From a checkpoint of a small image diffusion model.
Model: moe expert_choice, patch size [4, 4], layers 8.
Training: 20200 steps, batches of 128.
Rows from block 4 of a small image diffusion model, named by matrix and row number. Rows with one number within an expert belong to one neuron, the router's apart. Each number is 128 + 32 x the weight over its row's rms, rounded and kept within 0 to 255. All counts start at 0. Numbers have three digits each. After the name is the row's rms in percent of the matrix's.
Before each expert's rows are labels from the 100 images, of 14976 (inputs lightly noised), where the router gives the expert most weight on average: "patch colour" is the nearest of a few named colours to the mean colour under the peak. Only what is clearly more common there than usual is listed. The data: telescope images of galaxies (Galaxy Zoo DECaLS).
# router: router (model.blocks.4.mlp.router.weight, 4x256), inputs 0-85
# up: expert up (model.blocks.4.mlp.up, 4x128x256), inputs 0-85
# down: expert down (model.blocks.4.mlp.down, 4x256x128, transposed), outputs 0-85

# expert 3
patch colour: brown
router.3 088:115137188134129162126116081075180108109130116150075101095136078132085177115086160110132114110102089131074160114155096081108110251121115122106119068125164105123162211097084156139130119145119120167150080152100174104142122105136101126153102150122113166113121219
up.0 110:061154133155150152117113176127116123075126078123120127123131127097127130127119142124097132137119148121124120134126154138137173134126085142122143121167162122103121117117173111131098116102130081157171175103118177146077150134111150097138142104096234116126153154
down.0 101:075107144094151075151118054154175126134144120116128159114109154065137143145131123121169045188154108136168109133115123139134177183102172123109147118158152133144149175140196096168094111154147164111081078175120141119154114152161105216094098179127189153127119134
up.1 104:088138142175159095146139052059129084114158124158074124127111147095132128119099109152113124134179111167137106111183178134090134112175090164124160166123136129135155111119116052151095099121143072105171162137190113194123106120081116060189110116123070127117153126
down.1 107:066122128119097132149169177068149154134130130134044133122106098093145127130155123119145065108085136149132150066088078139140137154123133143125150171130154118093137186107117094083096161151137159111091112155193090100118165130180151182166132129130092106135130149
up.2 096:099138138091152132090052155130132033069126120122152079122151120103159116120155152150157122165087083125133095142119098135208104114188169096117149118130108072123113102126112127044107099186184156089163094119130194064127138125073089170117133163144104142104106129
down.2 086:121159136177105112103167110157127171122116131132167093130089083097156150136106095083099115138187166139115101147179138065035108168076105063114102090108131148152150117131112132170100156108163083147095141127145161125100143130164118107096145092100102174136147146
up.3 107:118117108144130152132109150141104111133113086108148079129139057075166134120159120181094130099117099202142131175080130170157105034118156120158122144126116140165144107122114136102138097183158138162145164138137156211070146113153152122123143164089144104149106066
down.3 094:113162160150126183164161095129105119126127098089115140149148159106154121163153132107115212166112180124136147104142121101119136101157141145171167118130106164116091183186099082113155073103155121161110109064142130136121084117121165111090136139142116071133113109
up.4 092:221094099167115115118102218177118100096115126096161110135163124118101123177163126146128116079097084127113132112058105136149197139098151118107127114171182177094124137076134171126183100144126145097072133163087102110136184101156090138076161144195174131133142122
down.4 095:057126134098108082140096144075119118093148171077129146123111124126143104115177148108146108082154112149133114129069092127151028166080168130160121143119176058093141160111124120134080104125153138116125149112150120109167177152144139093166102145168072076172119131
up.5 122:156098172190091108130126176128161139064178135078106169157107115132167091055082060119140092164156101163124116094147157161118108108138159127159120126139145086102108084085109109165094108089148140101148081097112110141106141093159134091129092167106185117139105117
down.5 121:122086118089071072146111140074169143061165129128130099134126083142067112176108153202181163079148101124095102120160177076105194139163169141161087083133124148062145156113120157192120153156109122170172134108157129120081130065134118120142129162136065092115133120
up.6 089:145175097153124169179141070128109051129185120088097109126115158162136065106166111104103120120158116133136056064073169087127152135107132110106129127136099127128071122136146108124075143124139158091185166205195159073150125091125095147111134156098108117158159097
down.6 101:175056134103175116192134212151123210111132140182116094145166152176153140067126112147171125165089136127118223179178063135157139114144138091148130087091134116128113096134113142088096112113139095162098096046202146164142139102120132134181106125140146107109087117
up.7 114:191090113177119078144162133086110137091135126126146085081107062081096148130089171135122114167111163157100134121100151208088203131085150171159139136161178156146090146108133141076139118100158156137104134076087169179154091194154144154188101124090175115145146097
down.7 140:113062149114162099106156132178094128109088120137150188100131151178107082119085125133056168134095143145145169120113145158117061108087143080138105174073198137129178140139117086121145084089117150167088079126154061176179129120136133146070165122098077119143117192
up.8 077:127139142084129184136158168106164086171180150071152154124174174145148114094156149123177165112148055142095128157106177150123066127078126123111140103133117185109089083138122117127169060120151131133111106125180097121129122110114140116091122119173104095073098149
down.8 078:115146128175139202147145175143098125089056114070133098117144109060092096127116098118151157107163092141089110136097206120161149086085083086114141128123164073133152146173117145165085134153150118112152119164067105155093099067124126131115137105103127078094180140
up.9 113:188121083138111168142111140142159137107089138105143151194145116093131112118143132131107059117108090174103113199088122143177103137171092112141190070170084131101156086067146145135115087124043132160103099062107097102095126084175096095147167183131127229116139114
down.9 124:169121144086104137121122149115132127120154094069119124110136168084116166095145125133104230119174137053136128130149134164073110092094115131080104138142177126135106119084102105125103195149067114112155137215129122166109176052140134166165135061128115255118165162
up.10 085:231132092098078146088116166144149176143126062092124102143118153114155074117148127179089132083073142169057116101062161174125095126113138114161148120108133177180174107119100155099069074116144179139125088178115078141125095139155180158094130166073105148118122063
down.10 093:185141086106120143118093095124132105126087099155127137164198168108173205143138147131100211133089161123140129136147098177157123125127118119103108117133146055112087189201141154147141110115140104165148161168172117104096153068123164108136131096156119094161132110
up.11 071:133082120162135114168098154126139118102201157089127103134139131103080023103101117138162108112112078155156105163078085147112101173185057120073128105105121159111200029064154124137096110126138161175132157073115134185126190154111108104102137165144193159170093104
down.11 083:062127058151146098160132168111104126149119128068152118108098092138104129123102073099112102182169156132111129121161154185155133169127089148156145160138111088145083155144178094119121105098183126174122164177132158148148106151124137147130090137105174136138129190
up.12 092:141152104061091144144109125095119124072152151077103210120120181116172156111157102041085128114182114112085118166163140099082134139117111175081130069167127096089090148099166100168089140103157109146101123146154161152199102129156125098177155101156158124143176168
down.12 094:148122141081120132091108180141136135107149115088147090141107119109092071083068136177086127098175078159131142160138145121100095162160106064135124134107125172119137146106088169177166148120142084154105140161106134095196084146148132151113092155147142123175186118
up.13 090:165135104120112117113121116135163116126149100131130122108119144116143145124159092160109255171078087117141116121097138200112142104142144151164118133155135117130144078131117132157134142111147122107099080028126118136109127062133178144068105118133136145106137080
down.13 094:170117205075153114110096153068097129124067088123146144115133107141088042165113061094098120101109128149097109142155121156149139158097160085150127131101147140133140126093142105071149119074159161133142154232098124117157137102172127114165087134142101075101103094
up.14 104:217135124092147168137087135151140072166124121121081112121067129197128138177101139128161141099160092142090099140156102142148154110122148096096151140184168113190129137132150106113122178085091068130103071111161111119123198107082149095135113170055098108133110111
down.14 075:143144170192124118144150127111216151142129165154128154083126126185105088131119131104158089128114121130136101098104125187101140208131122113115116142146088086103104166038161153134119107157096150084130157229122127121100118119112081184129076095156097162078119194
up.15 083:084101091121100128114133197109106118117154130098135120136122140098092085165111129138102150106139078145124126161084120134155119128160164142087101114157100135132173101135149207090052135119061096112158129204103186180068180107170106096099122172143134081144055083
down.15 089:092128162166145102123117107138125116119129159121131129121145119139114104116135136096124155162140151115117094125124160142095066151120150071105132103134149116136106150148180205150080135125105123107112125093121105109148127099061139172141117089132099108091175171
up.16 107:114143149163167134147156148152134123143078108177123066145148122068120147150146148121100141113090130129135173108110160164134079114111121180111137118092105136172190139126121125146139143159184125150077169052113158130120127137116157138130164115158114127156136141
down.16 121:192147184115118144089179155103099108091108096164171208145168095183147114077101149132083118141116132080149192102106169150141163108110096093138137180142079166170084150162149138114134108135095124176049155109174094156186148103121091155146156111184135156152102141
up.17 074:172166113168150151193114161071128087092109140111127076152088106057102102147068149102095108161087141167117119149123094081099102151112196159129179129116131126134127112162117052122136172135166123132142132210098105185161174091101117153123217197160131103135102112
down.17 089:182190135142117116141136113143134150098168077172130076141134155107096152091163128114122188126126162095099148137177119105123120159075158153151147102153122139125089130124129139134198145159126190106120082076168109126209083132134093087120113121105090095162186081
up.18 082:206139111140092129117076165110135088110178134117204153117125191096097137122177186147148112112070128098108119101089130141144147182137120140098199131126157183113113119129091160128130129104141123110096088167191131113105144082088141127152121152135149147104182174
down.18 095:089188138152128130169112118140121072082098056121103112134127106107146145190124142092100129098082120106142135095176122174192112109133076109104187136130126040109140104153148076131147107072124105118101062121108072132079127066110137129094149110139140075139160114
up.19 083:196080049138088134110088172123098101062174109097177150110078131111104139126203108139106121095159111176079130133112110108178134151116160075118161129153145127042148113122125150123096067103133121121124118206147130115133129105182121122085203163117156098170114113
down.19 098:100120120094085137115094149117129114034157113129130118116075197167149109124180166099101166167090144179112152090149106059118071079105091183171152149166113114087134076148104057151127142145114138145145166017152102112156171115157202102093145114105091095103162096
up.20 110:153081156074121175118104131127120114145146128080195188097112125175121163154188099108090109084239095144113089164123162113149139097127083170118105107207136135107097128100149152166089123124122143098134111122207109091125096121136103077199110078075116134125161154
down.20 102:119095155139132135133130155138136137172137132098096075105119149109109052149119141154112158079199077159147118142123165110154133204139128077156094102098133172093143169121118120178141107124120101090128121126068141138124066085141070115103134116109136118147182151
up.21 090:148145084127122081067135121176097099115128164158085071119110108069139117102135136182106075111101168178139121138130054146136135105119147122106140173046200108115132119111197140071125119096090222150075120113105155130121167136109142187067163145151088109165152051
down.21 078:117125177115145148104138158153071116133145144108096094110148084147117048153095107080111112141076110158186162089131132167109141183114151127167146111064120165140124167142233156178118096163149100099114096137118125111140175126110153137118138122142103101178096172
up.22 112:190162131178131229117105188087127095097094097078129149176191159167163140100075098104113126107109080068128153177043088127113202103093153153098169082181187203117131179088121091127156122084168138090066080140100118138163084113151141082145134109157152153146142171
down.22 101:091144120087121178131123155132092170107178177062185124136146103108123139083091123141096108119129081155110115143114085141112041133083093103140148128103131137086114165149108170198090129102103134094100135185147138108205098160160171131091129095189095067157155126
up.23 100:089143121103118136157180167098117181149123133156143118116130141103097137142085119167116136164074095133139143151122099127126146094104120195164158129097112089190155128135107169105096150094190162059118177101141115180124118121048136147150153110163118149136103121
down.23 104:084109156119161131181098122081139069115126146132169120143106089100121083147149128157157162107139135107123120143122174093105160139171151150119102091095163137110150138127093160153083083150165070179104067145164139092126186157193117163143142153069102133096141167

# expert 2
patch colour: grey; pink
router.2 097:146103119094128110126114141144146117143087097113159156143118124173132182117137090065120120163136130102145147128118156140148197109123179140098127164111124145193147117190121094188093169085126115131126151121176077130128118127099251092070153120095162079162156125
up.0 103:096106147149129178126133155089131186218122160174130148151133132157132136141137119163123102181104128134084112074105151093149117135108102127136120106187139080142127172092183109158057077080148142135091086074127135120107123170083107155101126095181112122163104135
down.0 113:095144153114134135084162141134134128155095178121084175169129145113124084123120143143110140118143094102110141134092131164119138108079083142173132186116117152132081073124078143062152201071107164118114204119086089167061098140106150136110135096135162066114067135
up.1 093:138109153156105098119158171109110125080196100127156112179120134095156106131079089183160056141129152147132123097083128140098102099117156096159170145111149102132089159094129118145181090121133134070106136126097109158036198104147174115109111119117133157096151159
down.1 094:121095099096067096117094107123147152133155176175110141128136144117098122157157109133162179151122108153100139101091127083080097118121113141148186116163169160087095202158122126205106121068140057056156119148186157131078129071147148152149157155100142165092135122
up.2 111:105098074124159174093118107146116094147133171138104129120128140164081145188124092156144099046155141104086076188113165164133091145127103132087122075147156188122091132098161136070165107142161141108118128123152143131141120032119147122183131128071134211100078181
down.2 098:143078116107147142160102095118082092148130131119158106075114092109136094166112122118076148072130170093123139132134139088180112071106098099129038139143150116127151193123105140111139139189100168139160118164078137132112082173087159178110121095061081108155149108
up.3 098:152147153104152170117113128130127137104082106157192115121186120157057181065100185106126112073092112108139115098121073154122078176190167121136144099141103183083150148164142144101117122184135120124115052200129151175154117149135137122179139106137140105149108112
down.3 110:138137138164131116091177091123202099116129157148097172105100234128180124157102126156092134064163107102138134155098090155141169142123136184107170158113097167095135117162019112096168188128099147144105098114103063169135131094093154096130145119139160122103108080
up.4 090:116167116135106123153101150107103120099124161175170128118178133149108190099103123134101156076100133123166155092147132068117153130111185141129127142143138156146113145144129119080137161160154150111161129133145171183154139118154105163145045118113171128161159133
down.4 095:110163093140132148121116155078116128108119095064116120064162188078121156107094134097091179099145078114131145133136117133155063184089095100080136137121142044145118090194121114124147125150114138126134138182118096168174109061159157156099251104144102148086171127
up.5 120:124074138120118117139169077150109206180148175172118095131114148187098129166089126075154110145154123131153130112078122151148053120137179152138119162173142135098123117110114089130167127127112172116150109163153122152167104139088112122181138120159149132111085137
down.5 087:160158180106147158114083157120104116111138192061117150055117095162092106099144172122134124141095108109107152126160114138119079099109083099184131106155132036124098237182127107093140136125120103164160168077138066075167149173144100075116097178125153108152150157
up.6 093:167172084121139143102206144149148149123141088109066155143093184152094165145143108184178157105114149162137096122100134082156071121118148081094043136139110108129160142114116124161106099137074155142132113146162125118125155100142155167088101104150152125158144108
down.6 084:126107175155160112093082106155116153094101104117110156113142115187079127096108128097129044121082119154158171151095090156142127149154110084120133111121205135106142137153174093170127160096091121127135114121129073192141119118134085101106158149131148169130095156
up.7 083:129160103114137113139166151124159112111067171094110102099192117142093199124155118138145076121076092114079119116109101190110178122107184177039102114092115146147185121096084126182140129113135140119084138088144118128133171085091160106138165111155129118116106161
down.7 088:119144165143144116184147149073119076100165146107166114098201111129150169124121122157157151076096097052132115128081115062190027195120089105064080173119148134152115108100157126150111135083113135114072103157088144121128096029092136134118159146128116186084103193
up.8 081:118148163119091148160169113081179122107199108127125066099105076128104162188105120113143200105115135168116167135158107165086124124119140113156101105094180164140088116177034096063137122113141112172112101144136152124149099211120166185108150106089116013128121143
down.8 084:113128126138114148124090131121160094091148103096164135129132154105109018109143135128106131079102121099123148126145145160097082149079129100096041150111158125186104143177186113088135124162142142070114141109102134126136119135131201124120183108123121099099173153
up.9 108:134128070147106124073130111145236094134093148149140144133156096142101114119148064127057061052118118157123123138117150155151176154084188161062088088152150124121145132138118173139116088169139175069141084098162171117132123026169140108162166145101145219116164114
down.9 114:118094129085144136144091087048244081163195143125115091137161171105147162127122111143110200113124099098096131137112145105175063122097125126052072163088096161140197112108123085107145089123119124094115115123076093154096099027110160100099180094089137228084097147
up.10 080:087159153130114117117144178118033175123147074148158100197172083133111092090135114211086077164155111110121130135111136062158153092118162155151104149189115100105136178135138125131159135158106135153095143088111134202114144111115137174133153097138112186191098116
down.10 087:163119189143097167094128134124067120122074133122143148109137074159119097111159135057106162169166116109045133120149115117130144207115162099205143138112104131080146121187157147122129150162094135197132153153139085155147136170115102108123137083094105127198127147
up.11 093:175121152140039114075113209134121138085098074073107117186156137133089092121085109135145112154149107133067146125116156120106137120162146132190113132093124147147135176136134119143095131093138086106124145113151052129064138134132164146128102133151119197113134188
down.11 105:121087102190102112118103083105096087137059076137139123117103162165113142125126153072101155152130145143150145136173127139157168123095128136134110134076113133136157140121132100085181143123128162173149146163106087121095152121125096072142120081093141094068089059
up.12 094:098087116180121180128161085119097165148125149160107107149118190105086111171109108083120182132140145102160124054113104159160130151185096158210161175100150178127114130110127118115134157192115080051086100103092126142117207157143139140153116094112104100098141132
down.12 096:146114194089108131119137125156093115130083119127109131135110090124130175084126119168126077140118156171147114130062153194124102016151064132196123101142073123099140139115085122123127094142109128131098125196142130127123135253113067127097145104111114091115096105
up.13 094:118121158155128170081097159141140117133081159080104128092133106140144144102180161176069073131138112114138099192134156192055089123175156138129136139094164195114118172141120189129134114131062164116097100102137095138127149086125143073160097153120091187206136111
down.13 082:123111154109098149108127144123097127126151115119151136088139141142088184121043175146111174116176086100144143126102096067138114154109092111153105167122169171109146105122116174091134142128111110129131120162144096147143142126163057175107138125141101220065134201
up.14 082:181133113097141146166136164108124133139196063137206104102127192159091086147127112115140079098135094142213118080117126130109153150124170165141143151117146181117131113112096112203097141095116130092135095141180109140135133175136182119092128187157115061086154151
down.14 095:095089152098101034129134144141127140142093061129092125129160125127146132121148146162212068224118065176237128100121120091145143118142200098128157081123158069062124127117155126201119079076124085114154133122115147123135159229145106138126139133176139043138135114
up.15 093:111109153099045095126159130100092117097179126157153141201133098085116194133135141069111148185118148185192128086136105185128094106149173113133104126114134123183091122130102097167063158121156099136161106110114130145086165164110138136075124152109141084077147140
down.15 098:125111121146087147126128087166080185135096124155146173096124096115117178132162136132132071180133146124176128119174120106116191186140124141132145110093156114124180154201093124086113141144113130119138108148180082146153163114119104115122144099141132122082149089
up.16 093:148092124113077124138116161133175093184089144126141141140136138158126169119167111115126138119110150144070158092081148204147118140145136054112137106133137119157119199114139137141072114047112120118122142047180081110052091162114145108115140106121157146143115129
down.16 104:137112122092132243132141124114152098099070160116096110166088134125114141134143126168133106059145122174155110153120105064143153096140153179084159149091096127158133072102099138108215105070156156103151137163142090132125167124118156133139137130125139081155141089
up.17 096:165151136144127118094166110099158171119113227120129117174127153081100147187165167169160104133131097144146113100066143145156092101103100130151121133088104111130110103116134147155141109085107174104060124117085097064038141059120100074099077127148082178125151149
down.17 091:136152160137163111125106149102195114073168139099134115159132155163118000131179122089107214094119087122173156151122127164090160137129155120135105127099128158147108090201128099132157157099148100120101134142118125135113140005137112147104073159156142141119121128
up.18 110:103140134116140193102144121098104100175159057075145151125124140120165096082163129157102094136144116128178149223137154138103097172129166083130103135139103049161154141111127098139072136180158144174183119087066162146133155091103122105156115086113116127134123121
down.18 085:132152176123124157097139138132035147179154162099124130104122074113097068086140168137135156125157111155133135134126164101105144103134112098175123094091113134141117176117111156172155171128129130152148155167166130126146106169128122128163139058115119132161106184
up.19 084:145134206174082107097155149143140180117118136133122161205143113069070177118116163133159128155166083122144162115123112155146179092164107119049086133167108121140083150172142109138138137127166091106110096051061092101092118104115097179119234096115124145169091149
down.19 096:137125101120090080109160139163128102107126089164109171175154093129190146095160153088155118042128161150172095155146099081118148151143082154138117130134112123055194183211091110092091154115134103152146125197150139160093161058123149144068073090114116139180131078
up.20 123:158135146158145148165081125058133134085111127078091117097093123079128147077117133192131110113130128127102126115159159102144067171142131108118207118070107050079122161144159125125131117111029153163026122144102134107109154128122074105155172169162159138167173139
down.20 127:116137109129157135058094143183157157112121102122152149126091164170123143113151148078106091168095152118149158128164122131136133143132158132117151144203145107105114163108160209156171079127197152149069153184137142089122136165111094133127072223107106110138167116
up.21 080:180174154167156165178067157110184119110091065166194092101086085172076188120170138106147097113124100126136155144118103141101189181068162116056179129054166142095164101138093114111149149137127170101160116120123133137145147171147142111181155154104175088171128104
down.21 084:144151093102077104129145159113172163153186122161124164180184099102111130105090129150195135101103051121140115100082144087173094129161125131142157121120128120119102138119102119171135149108139093132127119160172158108133095187167052075122122155139164088140100194
up.22 120:116117111115097110134120088111132140130082175158119128122082103133121098152132091120092129128148175097105101118142158152124146134094117137044084088108194124148103142152138144109093105235116173074119079133132191172095140087124154123099112101077189175129174103
down.22 110:148111103115147180098105103149114119094149156072138105089063093086134117098126121111081145100108167083114183124178103140101164073064135092094102162153111175130147137142157148124155132191121175096131125166101123132158137114098185138110124120088061181110184127
up.23 102:126156152125111187129107168168121121154165128195118139113186132142113147151181108090123150146069106125181093092102165153129147158135181138093074102165212156135106048165133173148105101141152106122114134164141153142141183151179201107115132154122093093088051156
down.23 139:122129078088106123131139187044170135111118066135139123172187129116129098123141119135158178137181045089135114102083175102116042169103113114152120079095165035161123144116124119152112138107106084113158150161109154156102117128171138133130190098110145154114074125

# expert 0
patch colour: grey
router.0 083:127114145154119094111111123127180144141123186157113170173091105122125124148163159104152119157151134085245107133150156059118094162139088120120127176136066135086051130059182136134180137167140109112162119125156142130146151120110049133153133124107160129156130140
up.0 111:137155148068102134130132132130121156179110161131163128146154148062128145160101135107103114146113081150134136134117181122103113120184215111095109146132192105183133152113128121138092144150147103046160081125063131149172138086186115110045137162156092161088087097
down.0 121:121127119127103173103127142095052210191140050133078124143149140152143114075084133189099099156174095155159141143116136119098139135179198104117128038110118128165082172138128157122163129120141071121174131126168120109165107122123127118200166143154170125159087092
up.1 101:127087153137081104126151094084148133176142203149140060088112086150077113169130137090140077119115136162169127107077110160181078121152188150059116138165172139071097121082113150115143091116095111073118066104132136129082155142147106116123201134122107141089104088
down.1 105:097049128173081088120142089127202159155134011195146156165115164098172133116126112183127173116140151093126175120103133138166173179131224103104128106117128125057189113169162128143119100122173148058112090119110164115148160115139129112118158123170152148118085098
up.2 093:115144149048162114112115104123162053125131117098086111090128099112105138165160128094067106124154096073094071081099138162099150122146134127157116118185169136146141106132166132099104136078156073152158199112109101121125100116138159193158149118130130159087070136
down.2 089:133111103213094151100128123092164104104171131142110116092109167149144111168136110126117170167068151144122177140122094070151089157169100105142110094156055054105131116111169095114133076166151153119121087122077093143171112189103111059130164168104150106117124122
up.3 094:172140125144128149134109137105152116127126134109190160075070113199077091148099121123126133106175171125117150098103080139124126138141166121116173123086154111155104128160123086100129131084142104142096082135143152102108129165078189166165149106117140112130125146
down.3 090:154119149179098164144123126119127088121157138152171171100131131194113149145178138122122073077108107232073167127106173092123096137091160064160125126106117127138130164097205100141098073168129113123147160123118137121118116182150165148073079154086096041147128125
up.4 086:077132163127090143071152114140129166121134126107148109143144176189141116139116121095119124149132044057096153116124148199062168154148146200124097159127152149137131127136116117156135136090168110094160073117138136142147098113139119150137062100113097163133062146
down.4 096:097092151074143184116087129134114132099171149117118114129144139123163161132084173197146127108143141149062105127127077073172106075128115116161140103152103117125115134173111118160136113116139123131135118131140121115148100160090096077080156146116130154158115111
up.5 078:154121156108145126100089141137043102115165111161161129140103161130089095087089072081105229155105108167172192110149129123124151135119177163120121161117153072154147106166125089144133153057183121121144095180125138087117111211083137175156113124140107083117112166
down.5 079:158085118182096136135134104127050152092129175107152131125133056149153200113130117124099089074106156177166122103135174150120143134128147088131119101123105113121106083151144087133155124105128156094152169148154109121119155255133153162133150079182158050141113142
up.6 087:107103095143124141198198122078176132168159122110126086051136115089093182114163175186113171128097142124127109139149068114119080086108161197107126140088121141083113151125109134109093161130143212128121134146191156188093162124113140110136088093124087085108166160
down.6 086:113142147158108117169112083164203101134068096180144103078117138133128102168127095072119087116134115105101197118130124119145156133152133123088102140110121126133115161146189123165119056133135106131142058111166135115072123164113128121112066095135167073158129094
up.7 090:132168163149128178111075138097173090127130128194155142128115145167121086143173152112111134160118146120074089150152155113094125167096184151186127133136127156105114166130131167071140166149165137064139111106153135133109138033111168138114091171132141154087189109
down.7 102:133163108087116185159123129130154079084187146105153127103129138127109164137108114130097130106118146123018120144165199119090063125117119179125119176145130120136103131131111127054121191150123121123156122123131113133127098117121186154174199110077111193109134116
up.8 116:095102159147076118133089118108121058178118182109110096154121166173118112163131164076126140122122091166147104152083124161144104132146119131082128103141134148086097116123147110133106095100094102107146127108101151141054187159135105140110181119139141122118090153
down.8 110:175113150110079177107098111137129108144094076099140143131139123129107093090101163137118106118108131119100109153098096162137148152157107175137156182112089089098144164127081100096194110142132140149130155121152075117100220119154139112178154101109132119107118102
up.9 103:116072084210116112156165108197077046158049102111106089141129173147110114190137103134118100095170117146131086100094163150116156134126118120146064080171138166143118128088145116165072156119121133096138167094167112092137137085135145126165143143101152081055107137
down.9 082:122092186118084142101122077129046111155107162099175136105126097113136057160158080142095176157161134115147109115111153157125125165108139114161088163108106110096130198141112131154139136087145166178158144118153165142193156097094122127089193096092107087126119130
up.10 118:143172159120132239079150093128094121166224096107173141160171105201105160115136142178183163175162116065112102171072134147170072139137123120148136147074121132160172147148082092096164121192086152151159119096127115122075100132117135144111087125131101148176128154
down.10 084:138120168083107168110100134109028123126126113149155129144104116141128123122110133104115165126172122110108161144171132129126148171122184136164130132158154112157070206136136151126128098149184082155139097153169095163158108184187119131098138122089130140255140141
up.11 090:113118113088094103114142088041140144045094068097113158206112169114153167158120170151099186146075169137116149117146135178054091130125103157113068144133093124148147177138160137106128142094107138123125096061112121137121136060099128123090133080141114160076097119
down.11 083:137126144135158139131078045158130159086085083106153094149124138122076121152153124099081061100080171087117116130156134164135194115159060144100111069123125204173102099120044104082101180140103135172142136169151118105157120087131062101191059082175148162107121120
up.12 091:097146126183183178155091147128122150098105125107151136127090184133125153119088088104188129049129080156165151111104135135131154126119168128090076156158150143163179127149163116107149176131129145093112082124153120140164092074149110156185098121142129095184185166
down.12 108:155169144073175103131174117142105129111132150098165117103098072069086071116072086184142162076126134113111114123096191151140111133112106137103100124143118107184128155144129151114117101140139147172100181084132167153185097119134165084161113119127107127116147087
up.13 132:103105114188103118148066106180154162069123118177155115109153160150204131105078108141155140125194094127102134139184121116136104110149103165153113141096122133079139132134065096164094159152232131125174152095114134176086115119071121096125118177145112119121072107
down.13 102:059127122136170111137080167128181122186158134108150169097103133091119092136186115101131093100096144114132115163131130146144137221124130152101129178100134100143080160060162152107126107115150111115118099237114139108108131154156112173175100127156130110083133162
up.14 098:155190149099148150111164124129138174134138088144156123148115131101131215111166114176113137109113101147101150115099166107050163064098119127092149107064100125173086119143151163152142077126155176097041139121152073158118124071130152142065177123128101108064191147
down.14 105:160115080077147128154112121137162094091149169108113124164166098149165000099142070095111044124115126104151126154147088120124135167152130155109089132124122179131152128140110118144152163103132110154121127197147114120093167082106074119123171142154143115073136098
up.15 094:121175118131111095157122091073157073159120120149105119096117112150156099097179108162118086146129157155128115079144150130128146106168167141089093140116162139134141104155060124090185078121016172145126090096156130079150132126165164122170126127121110123115236133
down.15 090:120118131067132129141123119104132113171164126128144141071105073104120204161049107052111125169163118106149144140124091148102174161128123140100136149108113142121104204078163142130145145128109127128113113194150131149105186150114157154127108134150172090100094183
up.16 108:117110120115072151118135114130145123145085184124092152171148163157151118154134159103142131105102149160144076111062143154121088176142140148141190136141172161100159117085160135066134133139139174088089136139124129097095119191183105136164118128052099194128123155
down.16 092:123087084113094191132098142113114097136125123058168113140105082078080122155082137123158132130117110171156142120083134074122142135142131159136180179140167135133157212076095105128170123136161184110109130127112087117095136173204108138166211118103154152126112127
up.17 139:187161151106073127108162137070130145119133157198107131108132096089129114082165129134094090116087107166134150105154112141133086103077175085105168148125119157145084139146054168110199109076163112141136092112154163090104139098142138133171153130132112140138187122
down.17 128:103177083111085053157146111149081159099111104177146130104128137135166096157163132110152129122074095164165103113169102054215129120148117121142200123133108132113166134150134112144067161061107076204105106182094100121126119154118136116109135121129164148130141136
up.18 089:101090179160127143157126107123155101133125126156111139111110164131158156165166147109135143151117127126148121143097128086125105198138144105162140153151168118115135164077126090092141152163133171110123104090148139122126117142144169170153140129121206120082126169
down.18 094:151108125064108181105094141136136075143148109096128123134123093102083129143111100164108127121096159148122140130117143182139121149119107187169175208131120148095141194094085129087155141134141156115133164166134082112133172165141155084159199091092141157128122077
up.19 079:151113097152106144146108137112091111108174165123118129102147116168094125125100144079123084116163110114167099088117100210126135130145162143046179127117150255060097083145076161157146139120139179129112104166143172153099138108120111105122151135082155154180129127
down.19 077:100098147139070130138146159144053133141102073203120089116167180108132219172120131146150114065150140136162089088124112156144100156146151132094197097160114039043149124123149090100092191120106120103137103048117117130163106068123129130112191102106121129158143135
up.20 113:179123108181119173112113136083111102130138150109137103104112150158147128118156115066152107148137127136156117135117169157140178078055122105132144076026109122136106124074124133120157115121149148150055137122156112120136103150103118162133192111093170101120131183
down.20 108:143123093121131157122151112151120100148098095149133110148147117116067138165141128193175120127159169166167112128126208174162106179072107150164187167172104128082194142148118122099075121145119147165060136134071139101146099131111104140118151092059073132129096100
up.21 099:136087177121071094141111117067093109165197142128145175148105109111159174109078070080083210183143131137137149116168132128121126144154205099095142140129181094192135180088102095110055114167098167114149123090094158142091146187135132132117118111105132095134149103
down.21 105:137119089150072143080089129169089144149119071126094108114102133140138149116093148150083142145120173155129157129191099186095152135158202142103161077117104138140151121152115163100130156140127124097188118137172097101162140047138164129151149108136141132137132136
up.22 083:137138142114131134116139219177160144108124124119139133087104154154083112170137119193102125138092085152080176129107091108075175168126165152171159115121181119093131121058133061143109108085113153110145094112137132098135175126117180095147098167155163144121080134
down.22 089:124130157107128144119105103136120087106161167139120102121115042131089133135072140068077189090149150185022127133087156147135093130123102109196098106119177126133091097088166156144132080135121132099105128152065146129104098188159175161103088117146118128148126155
up.23 089:074103106141146171162088128138128135120112085099144134109116129137132145167119172175063114184152093152094141151100087139144127205158128114150140130187131058107166096011122134214084103144097143107120129126118137120095132104123126102113145142126127147093153112
down.23 098:129141144113164145119118093137118113119139205125153155124119109138097080146163157152141178090137160105147167131153183110131116092094108185193191133146114152106110231053088140134099171165130121188061166145099102126166049115121136074121138078067094170101108125